python train.py --image_size=48 --crop_scale_min=0.5 --noise_std=0.4 --init="xavier_uniform" --beta1=0.85 --batch_size=128 --lr_schedule="poly" --warmup_steps=3000
Rows from block 14, named by matrix and row number. Rows with one number belong to one channel. Each number is 50 + 10 x the weight over the matrix's rms, rounded and kept within 0 to 99. All counts start at 0.
# convs0: first 3x3 conv (model.decb.0.1.convs.0.weight, 256x256x3x3), inputs 110-119, a 3x3 kernel for each
# convs1: second 3x3 conv (model.decb.0.1.convs.1.weight, 256x256x3x3, transposed), outputs 110-119, a 3x3 kernel for each
convs0.123:60 63 55 55 64 54 49 57 50 46 42 44 40 36 39 43 38 38 51 55 52 49 53 48 54 49 48 65 60 86 53 42 62 60 58 69 45 45 50 40 41 43 46 41 44 72 80 96 62 54 67 58 60 67 46 48 49 49 42 43 46 42 46 41 40 46 48 44 47 46 45 47 44 39 42 43 37 36 44 35 37 47 43 47 51 43 43 47 44 44
convs1.123:56 56 54 59 51 50 59 57 50 71 51 75 64 41 63 65 57 74 47 46 50 51 41 41 47 46 41 45 43 36 50 47 40 53 46 36 58 60 60 56 40 61 66 48 63 46 46 49 58 49 40 42 43 48 70 56 76 59 37 54 65 57 66 48 47 42 43 44 46 52 45 48 62 54 67 55 36 52 64 58 66 58 53 66 58 35 49 62 59 65
convs0.124:39 51 50 37 51 47 34 47 46 40 43 46 43 38 41 42 35 34 43 49 48 45 49 42 48 54 50 48 66 79 41 52 62 46 50 62 41 45 49 37 46 41 37 45 41 49 62 67 36 48 48 43 44 42 42 44 48 41 47 43 52 55 51 47 43 45 49 45 44 55 53 48 45 39 44 45 42 42 58 51 43 41 45 47 46 40 40 49 45 43
convs1.124:46 50 58 50 42 44 62 56 44 71 55 48 44 38 48 59 53 54 56 47 56 55 50 52 49 46 51 45 51 65 55 44 65 56 43 54 58 34 44 53 36 48 78 50 56 44 45 50 42 37 44 37 39 39 83 45 48 66 41 41 64 52 59 47 43 38 41 40 43 50 45 51 74 47 39 63 41 40 68 64 64 82 40 29 68 38 38 75 51 51
convs0.125:59 63 54 56 62 52 49 53 50 47 41 45 40 31 34 44 37 38 52 52 53 50 54 50 55 52 47 65 58 84 54 39 61 58 57 69 43 44 51 43 39 40 46 42 45 72 80 96 60 51 67 56 60 68 45 45 49 46 42 42 47 42 45 42 41 47 46 43 45 46 43 45 42 38 43 43 38 37 42 34 37 46 41 47 49 42 42 46 44 44
convs1.125:55 55 54 58 51 52 59 59 50 68 49 73 62 39 60 64 57 72 46 46 50 50 41 44 46 45 40 46 44 38 52 48 40 54 46 36 57 58 60 52 40 59 65 45 62 47 45 49 57 49 39 41 42 48 68 54 74 56 34 50 64 56 63 49 47 41 44 44 45 53 46 48 60 53 66 52 28 50 62 57 64 56 52 65 57 31 47 61 57 63
convs0.126:59 63 56 56 64 55 52 58 50 46 42 45 42 33 36 45 37 40 52 52 53 51 55 48 54 51 47 66 61 85 53 43 61 59 58 71 46 45 52 41 39 42 48 40 43 74 81 96 64 53 69 60 60 67 46 47 50 49 43 45 46 43 45 43 40 47 46 46 47 45 41 46 42 38 43 44 37 33 43 34 37 46 41 48 52 43 43 47 42 44
convs1.126:57 57 54 58 51 51 59 57 51 72 52 78 64 41 64 66 57 73 47 46 51 51 42 42 46 46 41 44 43 34 49 47 40 52 46 36 57 59 60 54 40 60 67 47 64 46 47 50 58 50 42 42 43 47 71 59 78 58 38 54 65 57 66 49 47 41 44 45 46 52 45 47 61 56 69 55 38 53 64 58 66 58 55 68 57 36 49 62 59 66
convs0.127:45 49 50 43 48 42 45 47 45 54 47 52 49 45 55 50 54 58 47 48 49 43 46 49 41 47 48 51 47 48 49 50 49 54 44 39 49 54 53 46 46 49 48 47 50 35 42 48 39 41 46 33 29 31 53 57 56 52 51 50 50 51 51 56 46 50 48 47 51 51 53 57 47 43 45 45 40 40 41 41 41 46 42 44 47 42 39 43 43 42
convs1.127:49 42 39 52 50 45 48 46 48 57 58 61 58 58 60 53 51 57 58 48 45 53 47 46 50 47 51 33 26 33 38 33 31 43 37 36 61 65 67 63 58 68 60 57 59 58 57 61 53 52 55 53 49 50 59 69 66 65 69 66 59 64 56 45 55 60 44 55 58 42 49 49 59 62 65 57 60 59 55 55 51 56 57 60 60 66 63 65 63 63
convs0.128:33 42 39 35 48 51 33 42 43 32 24 27 20 15 31 23 21 40 43 40 38 55 50 53 59 58 59 55 47 52 52 46 44 60 46 41 40 35 39 38 33 42 41 38 39 50 42 51 46 39 42 50 38 31 45 42 44 44 36 40 54 52 55 33 33 37 24 29 32 19 25 34 60 49 52 46 35 40 60 48 54 53 49 50 49 40 40 66 52 53
convs1.128:45 44 42 52 58 56 52 51 53 85 86 75 82 90 86 71 80 80 48 38 43 50 45 46 46 47 51 49 54 64 44 52 49 45 45 49 60 57 54 57 54 59 53 57 64 66 59 70 64 55 64 58 53 57 57 64 54 58 73 69 45 50 54 49 73 72 63 80 73 61 74 58 51 57 52 60 66 55 53 55 50 54 54 61 57 56 62 50 48 57
convs0.129:41 50 45 38 51 49 40 43 46 55 52 54 49 51 54 53 49 54 47 48 48 47 53 50 48 49 49 49 46 45 49 49 45 55 45 40 48 49 49 45 45 48 53 51 50 42 38 42 41 36 42 43 34 30 51 51 50 50 49 52 58 53 55 57 51 52 48 42 47 48 47 49 56 43 45 48 46 46 54 48 51 53 46 48 54 47 48 55 55 52
convs1.129:46 51 43 51 55 46 49 53 48 54 55 62 55 62 57 53 53 56 53 44 41 54 54 42 57 56 49 39 28 30 36 37 39 40 40 39 65 70 68 66 63 67 55 58 58 63 64 68 56 50 56 52 47 50 52 62 61 62 72 63 51 64 54 49 59 59 56 61 58 44 49 45 54 65 61 56 60 60 51 52 51 55 62 62 62 61 63 55 54 59
convs0.130:56 65 58 62 71 62 58 65 56 57 59 57 57 57 51 53 54 50 52 56 62 52 56 55 59 57 54 56 57 77 40 44 54 40 49 60 51 47 53 51 44 44 51 45 47 58 56 80 49 47 58 51 53 58 53 50 55 51 46 50 51 50 51 66 54 54 62 55 54 64 55 48 49 46 46 46 45 41 52 49 43 47 48 51 52 48 45 46 45 43
convs1.130:53 51 54 49 48 47 56 55 52 67 76 90 54 42 67 60 56 75 53 49 57 60 52 54 56 55 45 48 52 45 54 54 54 47 49 43 58 44 37 42 31 49 53 41 58 48 54 58 57 51 47 38 51 57 72 55 82 52 30 50 54 57 70 46 42 32 40 41 39 49 43 49 66 57 72 49 35 55 49 57 78 67 56 78 56 33 52 50 45 65
convs0.131:51 58 54 53 61 52 46 50 48 39 43 40 43 38 36 43 41 40 51 54 52 50 55 50 51 54 50 47 46 73 43 33 53 54 53 65 43 43 47 44 40 39 53 45 44 52 57 77 42 47 57 55 60 70 43 43 43 46 40 40 47 45 46 43 46 51 43 41 43 48 44 41 40 41 41 41 37 38 45 39 37 46 42 46 47 44 42 48 40 45
convs1.131:47 51 53 49 46 51 56 55 47 54 37 67 56 36 61 63 55 68 45 44 48 50 42 46 51 49 40 58 50 41 56 49 44 51 44 32 46 58 58 45 39 56 54 38 57 49 47 46 62 53 44 43 46 52 56 42 69 48 28 55 60 49 64 52 49 40 49 49 48 53 50 52 53 44 60 46 26 52 54 49 64 53 47 62 52 30 48 56 48 59
convs0.132:54 62 66 44 54 54 41 53 49 41 35 44 47 38 52 50 47 43 51 57 55 51 52 51 51 57 52 54 53 74 47 48 48 49 43 42 46 47 48 52 51 49 55 55 54 51 49 67 48 39 47 55 42 46 43 42 37 50 53 49 64 58 56 26 26 34 38 41 40 49 50 45 44 36 35 48 44 40 58 49 45 42 42 42 47 46 38 49 40 43
convs1.132:43 48 51 45 47 44 60 59 51 60 52 59 43 32 54 60 67 77 37 42 48 45 41 44 46 43 35 55 59 53 53 55 65 57 43 57 60 53 54 51 46 48 84 59 71 52 57 60 49 44 49 36 36 41 75 42 65 54 37 50 57 59 70 49 32 34 50 46 49 66 57 55 76 47 55 57 44 48 57 59 79 68 46 52 63 33 40 66 59 60
convs0.133:43 54 50 42 52 50 40 47 48 53 52 52 48 42 53 49 45 53 49 53 52 51 56 55 50 54 49 39 38 36 44 41 35 51 45 32 44 46 48 43 44 45 48 48 51 41 34 40 44 46 41 41 35 28 52 49 49 54 52 54 55 56 55 56 53 52 45 42 48 41 44 51 55 47 48 53 50 51 54 56 52 53 46 50 55 51 49 59 57 57
convs1.133:48 48 41 48 55 45 47 48 49 54 60 66 62 62 61 52 51 54 51 35 37 48 46 40 50 53 50 31 22 22 30 32 30 40 37 34 66 70 70 64 61 64 51 54 54 64 65 71 56 54 59 49 44 47 59 66 59 62 69 61 53 60 57 45 60 63 51 61 59 45 51 43 58 65 60 57 63 58 56 53 45 59 64 63 60 67 61 49 52 52
convs0.134:57 59 54 55 60 52 49 50 50 40 40 40 40 34 31 39 36 37 51 53 49 51 53 50 51 50 50 60 52 79 48 31 53 53 50 63 42 40 44 41 39 40 47 42 44 64 74 85 51 43 58 59 57 62 43 39 44 46 40 40 43 43 44 43 47 48 42 40 41 47 42 42 38 37 38 38 34 31 43 34 37 41 40 44 42 40 36 47 41 43
convs1.134:50 51 53 54 50 53 55 59 51 57 42 66 58 38 55 61 56 66 45 45 50 47 43 48 48 48 42 50 49 43 56 48 41 54 46 33 55 56 63 51 38 56 57 42 56 47 43 40 58 48 38 45 44 50 58 44 66 50 30 44 60 52 61 50 48 40 48 43 45 55 48 49 57 49 59 49 28 50 58 52 61 56 49 59 54 34 48 57 54 61
convs0.135:49 55 57 45 52 54 38 48 47 43 44 50 42 37 45 43 40 39 43 53 51 45 50 50 44 52 50 45 56 74 37 44 55 40 46 47 47 48 54 47 51 48 48 53 47 43 56 67 33 43 45 42 46 37 49 50 46 50 52 48 54 55 54 44 44 44 51 46 37 55 53 45 48 46 43 42 47 44 53 52 49 44 48 45 43 40 39 42 46 43
convs1.135:46 49 57 50 44 43 61 60 46 63 57 52 49 36 46 62 54 59 48 48 55 51 45 46 49 43 40 43 59 64 50 51 67 52 47 56 57 45 51 61 38 41 85 59 66 49 49 53 47 43 50 39 40 42 74 43 51 66 45 49 65 57 63 45 38 37 45 44 47 52 46 53 78 51 49 69 48 47 69 60 71 84 49 48 74 39 43 79 61 56
convs0.136:43 53 50 42 52 48 41 45 46 51 49 51 45 43 49 48 44 50 52 53 51 52 55 52 50 53 52 43 43 43 42 44 42 54 45 35 44 46 51 43 41 44 51 50 50 40 34 44 45 47 42 43 33 30 54 49 50 47 51 51 54 53 54 52 49 51 42 38 45 40 43 49 52 41 45 46 43 44 49 48 50 49 46 48 49 43 45 56 58 54
convs1.136:46 46 41 48 53 41 44 43 46 57 60 66 63 60 59 52 54 52 50 37 39 50 44 37 50 48 46 36 26 27 34 36 35 39 38 41 68 73 70 65 63 68 54 60 56 63 65 69 58 52 57 52 48 48 59 67 61 62 76 63 52 60 53 47 60 63 56 63 61 48 52 46 56 64 61 58 62 58 56 53 47 59 65 64 60 65 66 49 58 55
convs0.137:61 62 54 54 63 53 50 53 51 47 42 47 41 35 38 42 37 39 52 55 52 50 53 50 55 52 47 67 60 84 53 40 60 59 58 70 45 43 51 42 39 41 47 42 44 73 81 94 63 54 67 60 59 66 47 46 47 48 41 45 46 43 45 42 39 47 49 45 47 45 46 47 45 36 43 44 36 34 43 33 36 45 41 47 49 44 43 47 42 45
convs1.137:56 56 53 58 51 50 59 57 50 70 50 76 63 41 63 66 57 73 46 45 50 50 41 41 46 45 40 45 43 36 51 47 39 53 46 35 57 58 60 54 41 60 65 47 63 47 47 48 56 50 40 42 42 48 69 57 76 58 37 52 65 57 66 49 47 41 44 45 46 53 46 48 60 52 68 53 34 52 63 58 65 57 54 66 57 33 48 61 58 65
convs0.138:38 50 46 38 49 42 38 41 41 57 52 57 52 49 55 48 48 56 48 48 51 47 53 49 42 47 47 51 49 47 49 48 45 56 47 36 52 49 59 45 43 48 53 50 52 44 40 48 43 47 45 39 34 31 59 55 54 50 51 53 56 54 52 58 51 54 46 39 46 43 46 52 52 42 43 42 37 42 42 41 41 44 40 40 43 39 40 45 46 45
convs1.138:49 50 42 52 53 42 46 47 43 55 60 63 61 62 59 54 52 52 56 47 47 53 51 46 53 54 52 38 24 31 36 30 32 40 37 40 74 79 76 72 74 75 65 65 62 60 64 67 55 53 60 53 47 51 63 72 66 69 76 70 60 62 61 48 60 60 51 63 60 44 52 45 59 69 67 63 66 64 60 54 54 60 63 63 60 66 65 55 60 60
convs0.139:36 47 42 37 52 43 36 43 41 52 44 43 43 39 44 46 41 52 47 50 50 45 51 49 41 49 50 49 51 49 45 47 43 51 49 44 51 50 59 42 39 49 53 50 51 40 45 51 37 39 41 46 35 34 52 48 48 47 40 48 54 51 52 56 43 45 41 31 40 44 42 50 48 35 38 41 34 35 40 40 42 46 41 42 41 38 39 53 49 46
convs1.139:43 45 40 50 53 45 49 46 46 57 60 58 61 66 64 54 61 59 53 43 43 49 49 45 50 49 51 43 31 38 36 38 40 43 39 44 68 74 75 73 71 74 65 73 73 58 61 67 56 52 56 51 49 49 55 70 67 66 76 73 53 61 62 51 60 62 56 66 61 47 58 48 52 61 65 62 68 66 58 58 57 54 64 64 63 70 70 55 63 66
convs0.140:59 61 55 55 62 56 51 59 49 44 40 42 40 36 39 43 38 41 48 52 52 50 54 48 54 50 47 66 63 86 52 42 63 56 60 68 42 43 48 41 39 41 47 41 43 75 79 94 62 57 68 57 61 65 45 45 45 49 44 41 47 44 46 41 45 44 47 45 48 50 45 50 41 37 42 40 35 34 44 35 38 43 42 45 50 40 41 50 44 43
convs1.140:57 55 53 58 51 50 57 59 52 72 52 74 64 41 63 66 58 73 48 46 51 51 44 46 47 47 43 42 44 35 51 51 41 50 46 38 63 59 61 57 39 59 67 47 65 46 47 50 54 48 45 46 43 48 73 56 76 61 40 56 64 57 67 49 48 41 44 44 46 52 45 48 67 55 67 57 41 54 63 59 67 62 53 67 59 39 50 61 59 67
convs0.141:32 49 41 33 48 43 34 40 40 61 52 57 50 41 53 47 41 51 46 50 46 47 54 51 40 45 45 54 52 48 52 52 45 55 49 41 49 44 56 45 37 43 52 47 50 45 39 44 46 38 36 40 29 26 53 45 54 49 43 49 54 51 52 64 56 57 47 40 48 48 44 54 46 35 41 41 33 35 43 41 44 43 37 41 40 38 41 50 47 45
convs1.141:44 50 46 50 56 45 49 47 45 52 59 61 57 59 57 51 51 47 55 45 49 48 47 49 50 52 53 44 29 34 40 37 39 47 42 44 71 82 73 74 73 75 65 72 64 60 61 65 58 52 58 56 51 53 54 73 66 62 78 66 53 58 56 49 60 59 53 67 60 43 54 45 55 72 68 61 66 68 62 53 50 58 71 65 61 67 74 55 57 61
convs0.142:58 62 54 56 64 56 52 56 51 48 44 45 42 33 37 43 38 39 50 52 51 50 53 47 53 50 47 66 61 83 56 42 61 61 59 72 44 46 51 41 40 44 46 42 44 72 77 94 63 56 70 61 62 66 46 47 47 48 43 46 45 45 44 42 41 48 46 44 49 44 42 48 44 39 44 46 39 35 43 35 37 46 43 48 51 43 45 47 43 45
convs1.142:58 57 56 58 51 49 59 58 51 74 56 84 64 41 68 67 58 74 47 46 51 49 42 43 46 47 43 42 46 34 50 48 39 52 46 37 62 61 61 55 41 62 69 48 67 47 48 53 57 46 44 43 43 47 73 60 83 59 39 59 67 57 68 48 48 42 43 44 46 49 45 48 64 56 71 55 38 54 65 58 67 58 56 70 59 36 50 63 57 65
convs0.143:56 62 61 49 55 53 41 51 51 40 45 50 45 43 49 46 47 43 54 58 59 51 51 50 47 56 51 52 62 75 49 56 63 38 56 64 45 54 53 50 51 51 51 55 51 49 63 73 45 52 55 38 51 57 41 50 43 48 53 47 55 60 56 34 40 41 48 49 46 55 60 51 43 44 42 41 46 41 50 47 44 41 47 42 41 43 41 42 41 40
convs1.143:51 49 53 51 42 41 61 60 47 69 62 59 50 35 53 66 60 63 48 50 53 55 50 45 57 51 41 51 58 56 58 57 54 57 51 55 57 41 61 46 32 41 79 59 75 46 49 53 48 45 51 42 40 40 89 42 57 67 37 55 62 51 61 51 38 35 42 44 45 50 48 55 76 51 48 55 41 51 59 55 69 79 46 57 67 37 53 69 54 62
convs0.144:42 58 50 34 43 43 31 41 39 44 53 56 37 36 56 49 38 46 47 64 46 47 57 49 46 54 43 53 54 77 44 40 61 48 45 53 50 50 53 50 56 55 44 60 57 52 52 66 45 38 47 54 44 45 48 44 46 54 53 47 56 58 59 46 45 50 45 46 50 53 52 48 39 36 40 40 42 37 49 47 52 41 31 39 47 37 33 42 48 46
convs1.144:45 44 61 50 40 46 55 52 44 59 51 42 40 41 47 54 54 58 50 54 58 56 53 54 46 53 49 51 57 67 61 49 71 57 50 56 50 36 36 49 38 41 78 57 60 54 56 62 38 36 62 34 30 38 77 38 48 57 42 53 63 56 63 52 40 39 47 51 42 45 49 55 75 44 36 53 41 49 64 52 74 79 33 38 62 31 49 69 49 60
convs0.145:60 59 54 54 61 51 49 55 50 47 43 48 44 36 39 46 39 41 50 51 51 47 53 46 53 49 48 64 63 83 54 45 62 57 61 70 44 45 53 46 43 42 48 42 44 73 77 93 60 55 65 55 62 65 47 49 49 51 45 45 48 44 47 44 45 47 47 47 45 47 47 44 44 41 43 44 41 37 49 40 39 47 43 46 52 48 46 49 47 46
convs1.145:57 56 55 58 50 48 60 57 50 73 54 81 63 39 65 66 56 70 48 46 52 52 44 43 47 47 42 44 49 38 52 51 41 53 47 38 62 60 60 55 41 62 69 48 68 47 47 54 56 46 44 45 43 48 74 57 81 63 37 61 66 56 68 48 47 42 43 45 46 48 44 48 68 56 73 58 38 52 65 56 67 63 55 70 62 36 53 63 58 67
convs0.146:58 61 55 56 61 54 50 57 51 47 41 46 41 36 37 43 37 41 52 52 50 50 52 49 53 49 48 66 61 85 55 40 60 59 60 70 42 46 50 43 41 43 45 43 44 71 76 91 64 52 69 60 59 66 46 46 45 50 46 46 44 46 45 42 45 45 48 46 47 46 45 47 43 40 44 45 37 38 42 37 38 44 43 47 50 44 45 44 44 44
convs1.146:57 56 57 57 50 50 59 58 50 71 53 80 63 40 63 66 57 72 47 46 51 51 41 42 47 46 42 44 48 38 51 49 40 53 46 39 61 60 60 52 40 58 68 49 66 46 46 52 56 46 44 44 43 46 69 57 79 58 38 56 65 56 67 48 47 42 44 44 46 52 45 47 64 54 68 54 36 53 64 57 66 59 55 67 58 35 48 62 58 65
convs0.147:49 62 68 40 52 54 45 58 48 46 50 52 51 49 60 51 58 48 37 44 50 39 42 54 54 69 63 51 49 67 48 42 48 49 46 50 41 48 43 53 57 47 53 53 46 59 54 70 54 45 48 60 57 60 44 50 41 52 57 44 52 46 46 34 34 32 49 47 36 51 51 43 65 65 52 56 58 46 52 43 41 61 64 53 61 58 42 43 31 34
convs1.147:52 52 50 45 42 40 56 51 51 68 52 57 45 42 52 68 76 74 47 55 57 60 54 45 54 53 44 43 48 47 53 55 54 56 52 63 48 30 58 41 14 39 76 44 58 48 52 57 54 49 67 38 39 36 87 41 54 68 39 56 60 51 62 37 27 32 37 37 44 60 54 61 69 46 52 53 47 53 47 50 65 74 38 48 65 42 51 67 52 55
convs0.148:61 68 59 54 65 59 54 63 49 55 62 59 55 53 51 51 47 43 48 57 61 47 51 49 51 54 51 51 49 70 41 40 50 42 56 68 51 48 49 50 50 48 48 44 48 53 50 76 47 42 53 50 49 63 50 47 52 50 42 45 51 42 53 63 57 60 60 53 49 62 54 46 44 41 43 41 42 39 46 44 40 46 42 45 48 44 40 47 42 39
convs1.148:53 53 59 49 45 53 54 55 57 62 53 72 54 31 52 60 49 62 52 51 55 61 54 54 58 55 48 63 56 53 66 62 68 53 55 48 45 25 23 37 18 37 51 33 39 53 60 64 50 42 40 36 54 64 73 45 70 49 28 47 59 48 68 46 38 25 40 36 37 47 40 43 65 43 60 43 26 49 47 47 68 77 41 62 49 22 48 57 46 70
convs0.149:54 58 52 57 64 49 51 50 49 51 49 48 43 40 40 45 43 45 55 54 58 53 58 54 55 55 53 55 49 74 55 47 55 60 60 65 48 46 49 53 43 44 54 46 46 61 55 80 59 50 50 61 62 65 47 49 45 49 43 48 49 45 44 48 56 47 45 43 41 42 45 49 48 50 45 45 43 43 46 44 42 47 51 51 50 48 45 48 47 48
convs1.149:53 53 59 51 47 48 54 58 47 66 60 92 53 24 66 65 57 68 47 47 56 50 43 48 47 49 49 51 51 35 56 54 40 49 50 41 50 56 58 40 29 49 63 43 62 49 51 54 59 49 43 40 46 46 63 57 89 50 34 65 66 51 65 46 46 37 46 46 46 52 46 51 51 43 73 43 22 48 60 50 63 51 46 71 50 25 45 61 47 50
convs0.150:59 61 55 55 64 51 51 55 51 46 41 45 42 34 37 44 39 41 50 54 52 49 55 49 54 51 48 64 61 85 52 42 62 59 59 69 44 44 53 43 41 43 46 43 44 72 79 97 61 53 69 60 60 67 46 46 49 49 43 45 46 44 47 43 41 46 44 45 47 47 47 44 44 39 42 45 40 36 43 35 38 47 43 48 51 43 43 47 43 45
convs1.150:56 56 54 58 51 49 60 57 50 71 51 78 63 40 64 65 57 73 47 46 51 51 41 41 47 46 41 44 43 36 51 48 40 54 46 37 57 60 59 54 40 61 67 46 64 46 47 51 58 49 42 44 43 47 70 56 78 59 37 56 65 56 66 48 47 41 43 44 46 52 45 48 62 54 68 55 35 52 64 57 66 58 54 67 59 34 49 63 58 66
convs0.151:49 53 65 41 51 54 41 47 46 38 44 48 41 41 50 44 44 39 43 54 53 45 50 48 42 54 46 42 52 77 35 48 56 38 45 50 42 52 51 45 49 54 45 56 52 39 47 62 34 39 45 41 43 41 45 47 40 50 51 52 64 60 60 41 41 46 52 47 44 53 49 41 41 39 32 43 44 42 56 54 50 38 40 35 46 41 41 50 50 45
convs1.151:43 46 62 50 42 46 59 54 43 56 54 44 48 35 48 62 59 61 49 47 53 49 48 45 48 44 43 48 58 63 56 54 70 51 50 57 56 49 55 59 39 48 87 62 68 54 55 56 43 35 57 39 33 29 70 35 48 64 43 52 66 54 60 42 37 35 45 44 49 55 50 54 71 45 48 64 47 51 63 65 72 79 44 45 67 35 42 73 53 61
convs0.152:41 49 41 41 51 46 40 43 44 56 52 55 50 49 54 50 49 54 47 49 52 47 51 49 46 50 51 50 45 42 47 45 37 54 41 40 49 48 55 43 44 46 50 46 48 42 43 46 40 37 42 39 30 34 53 53 54 53 51 51 56 52 50 58 49 54 45 40 47 49 49 54 53 44 43 47 44 44 46 46 45 49 46 46 51 43 48 51 48 47
convs1.152:43 46 38 49 51 44 46 46 46 51 55 58 58 63 57 53 53 53 56 48 40 51 51 44 51 53 50 36 22 32 32 33 35 37 33 39 63 69 69 64 65 67 57 66 59 58 60 65 53 49 55 52 48 48 51 69 65 63 72 70 57 65 55 46 55 58 49 58 57 43 50 47 53 62 61 59 63 64 60 56 54 52 64 61 61 67 66 56 61 58
convs0.153:42 52 49 39 53 51 40 46 47 54 50 51 50 47 49 48 48 52 50 51 51 50 54 52 51 53 50 40 39 37 45 41 38 54 43 36 45 47 47 44 46 48 52 52 52 41 34 39 44 41 40 41 35 24 55 50 50 54 52 51 59 58 57 56 51 54 43 41 45 41 42 48 59 51 48 55 53 52 57 56 54 58 51 50 60 54 51 63 58 54
convs1.153:49 50 43 52 59 46 48 52 47 59 62 65 59 62 63 54 52 59 50 36 36 48 47 39 51 55 51 30 21 22 30 31 28 40 37 36 67 68 66 64 60 64 50 53 56 66 67 73 57 56 61 52 45 49 60 67 59 63 70 61 50 59 56 48 64 66 55 66 62 46 54 46 58 65 61 59 65 58 53 49 47 59 63 62 62 62 60 48 47 50
convs0.154:49 51 45 53 58 47 48 53 45 50 49 52 41 40 40 44 42 43 52 57 55 49 53 52 54 56 56 56 58 77 48 45 58 53 58 66 46 46 49 50 44 48 52 53 51 58 67 85 45 50 53 55 52 62 48 49 48 50 47 51 54 51 54 49 51 48 47 44 42 45 47 45 48 45 46 44 43 41 51 45 45 49 51 54 50 46 45 51 50 49
convs1.154:51 52 61 49 45 48 57 57 48 65 59 90 52 33 57 63 53 60 46 46 53 52 45 49 53 50 43 53 52 42 61 50 42 55 48 37 53 60 69 46 41 57 65 43 63 45 51 58 52 46 44 34 44 53 64 52 87 49 31 60 61 47 61 47 47 37 47 49 45 49 49 53 61 49 72 50 34 53 57 51 68 59 52 74 51 27 51 58 46 54
convs0.155:58 61 54 53 60 52 48 51 49 45 42 45 40 32 35 45 37 39 52 52 51 49 52 49 54 51 48 62 58 86 53 41 59 58 55 67 43 43 52 43 41 42 46 43 44 69 77 96 58 50 63 57 62 64 45 47 48 47 44 44 46 43 45 42 43 48 48 46 47 46 44 45 41 38 42 41 41 38 42 38 36 44 44 48 50 44 44 49 44 48
convs1.155:55 55 53 58 50 52 59 57 50 66 48 74 61 38 58 64 56 70 46 45 50 51 41 42 47 45 41 46 45 38 53 49 40 55 47 39 56 59 61 51 40 60 64 45 62 46 45 49 57 48 40 42 42 47 66 52 75 56 33 52 64 55 63 48 47 41 43 44 46 52 46 48 60 51 67 52 30 50 63 56 64 56 53 65 58 32 48 62 57 63
convs0.156:59 61 55 56 63 56 52 57 49 44 44 46 41 37 41 44 36 38 51 52 50 50 53 50 53 51 47 68 61 85 53 40 61 60 60 71 46 45 51 41 40 42 48 42 45 73 83 93 64 53 68 60 58 68 46 47 49 48 46 44 46 43 46 42 38 46 48 45 46 48 45 46 41 38 43 43 36 33 40 32 36 45 43 49 48 41 43 45 42 45
convs1.156:56 56 54 58 52 52 58 58 51 72 52 77 64 43 64 66 58 73 47 46 50 51 42 44 46 45 41 45 43 33 49 46 40 52 46 34 56 58 59 56 40 60 66 48 63 46 47 47 58 50 41 42 43 48 69 58 76 57 39 52 64 57 67 49 48 41 45 44 46 53 46 47 60 55 67 54 36 54 63 58 65 56 55 67 57 34 48 61 58 65
convs0.157:44 53 48 43 52 49 44 46 48 53 53 56 48 47 53 48 46 51 50 51 52 51 56 52 51 52 50 48 43 44 49 47 44 55 46 31 47 47 48 44 45 48 49 51 49 45 35 45 43 45 42 40 30 26 54 50 51 51 52 54 55 57 56 56 53 52 47 45 46 44 44 51 52 46 48 53 52 51 53 55 51 52 49 49 53 50 49 57 57 51
convs1.157:49 48 45 51 54 43 48 49 46 56 58 64 58 60 59 52 51 54 51 36 36 51 44 37 50 51 47 34 23 26 33 33 32 42 37 37 67 70 70 64 61 66 53 54 56 65 66 68 59 53 57 54 47 48 57 61 59 61 71 59 51 58 55 47 61 63 54 62 59 45 51 43 56 63 61 57 61 58 55 51 45 60 64 64 60 65 64 51 54 54
convs0.158:52 58 65 38 48 53 37 46 48 40 46 49 41 41 50 46 38 42 44 52 55 45 50 50 44 52 49 45 52 75 43 49 59 48 46 52 47 56 53 50 56 56 49 60 55 42 45 63 40 39 51 51 46 45 46 48 39 50 51 50 62 55 55 42 35 41 48 43 43 53 51 47 45 39 30 44 42 37 53 50 47 42 40 34 47 39 35 47 47 44
convs1.158:41 44 61 47 42 46 59 52 44 55 49 49 43 38 45 57 51 57 46 53 57 49 51 49 46 47 46 47 59 62 53 54 65 50 48 58 55 49 54 51 39 55 83 60 61 51 50 51 42 34 53 38 34 41 69 35 49 61 44 49 66 58 58 42 32 35 42 44 43 56 50 56 75 45 49 61 41 46 64 61 72 84 41 47 69 31 43 72 57 59
convs0.159:55 60 54 54 61 53 48 54 51 47 43 47 46 41 38 45 39 39 50 51 54 50 54 49 55 51 47 63 62 83 53 45 62 56 58 70 43 44 53 46 44 44 49 42 43 70 76 96 58 54 63 55 61 64 49 46 50 52 46 49 52 45 46 45 50 46 45 47 46 45 53 44 43 43 42 44 42 40 49 41 39 48 45 47 51 46 46 51 49 47
convs1.159:56 54 56 57 49 47 59 57 49 70 54 81 62 38 63 64 56 68 47 46 52 51 44 44 47 47 41 46 49 40 54 52 42 54 48 39 63 61 60 54 40 61 68 49 67 47 45 52 55 46 43 45 42 47 73 56 80 63 36 61 66 55 67 49 47 41 43 45 46 48 44 48 68 56 67 57 37 52 64 56 66 64 55 70 62 36 54 63 58 67
convs0.160:55 57 55 52 54 52 45 49 45 51 46 47 47 40 40 49 45 43 51 51 53 49 50 48 55 47 50 61 66 82 52 47 61 50 57 65 47 44 50 48 41 44 53 47 50 60 76 97 50 54 56 43 54 56 49 49 47 49 44 46 52 52 53 51 49 44 49 43 41 45 47 44 48 45 42 44 40 39 54 48 44 47 46 48 51 45 43 53 50 45
convs1.160:56 51 53 57 48 50 60 59 50 69 57 82 62 35 59 62 57 66 47 46 55 52 45 49 48 46 38 52 48 41 58 52 41 58 48 36 66 60 63 57 41 59 69 49 73 48 44 51 53 43 40 44 46 46 76 53 81 65 37 64 66 55 68 48 46 37 43 45 45 46 42 49 74 59 72 56 34 56 64 52 68 69 55 69 62 33 52 64 56 70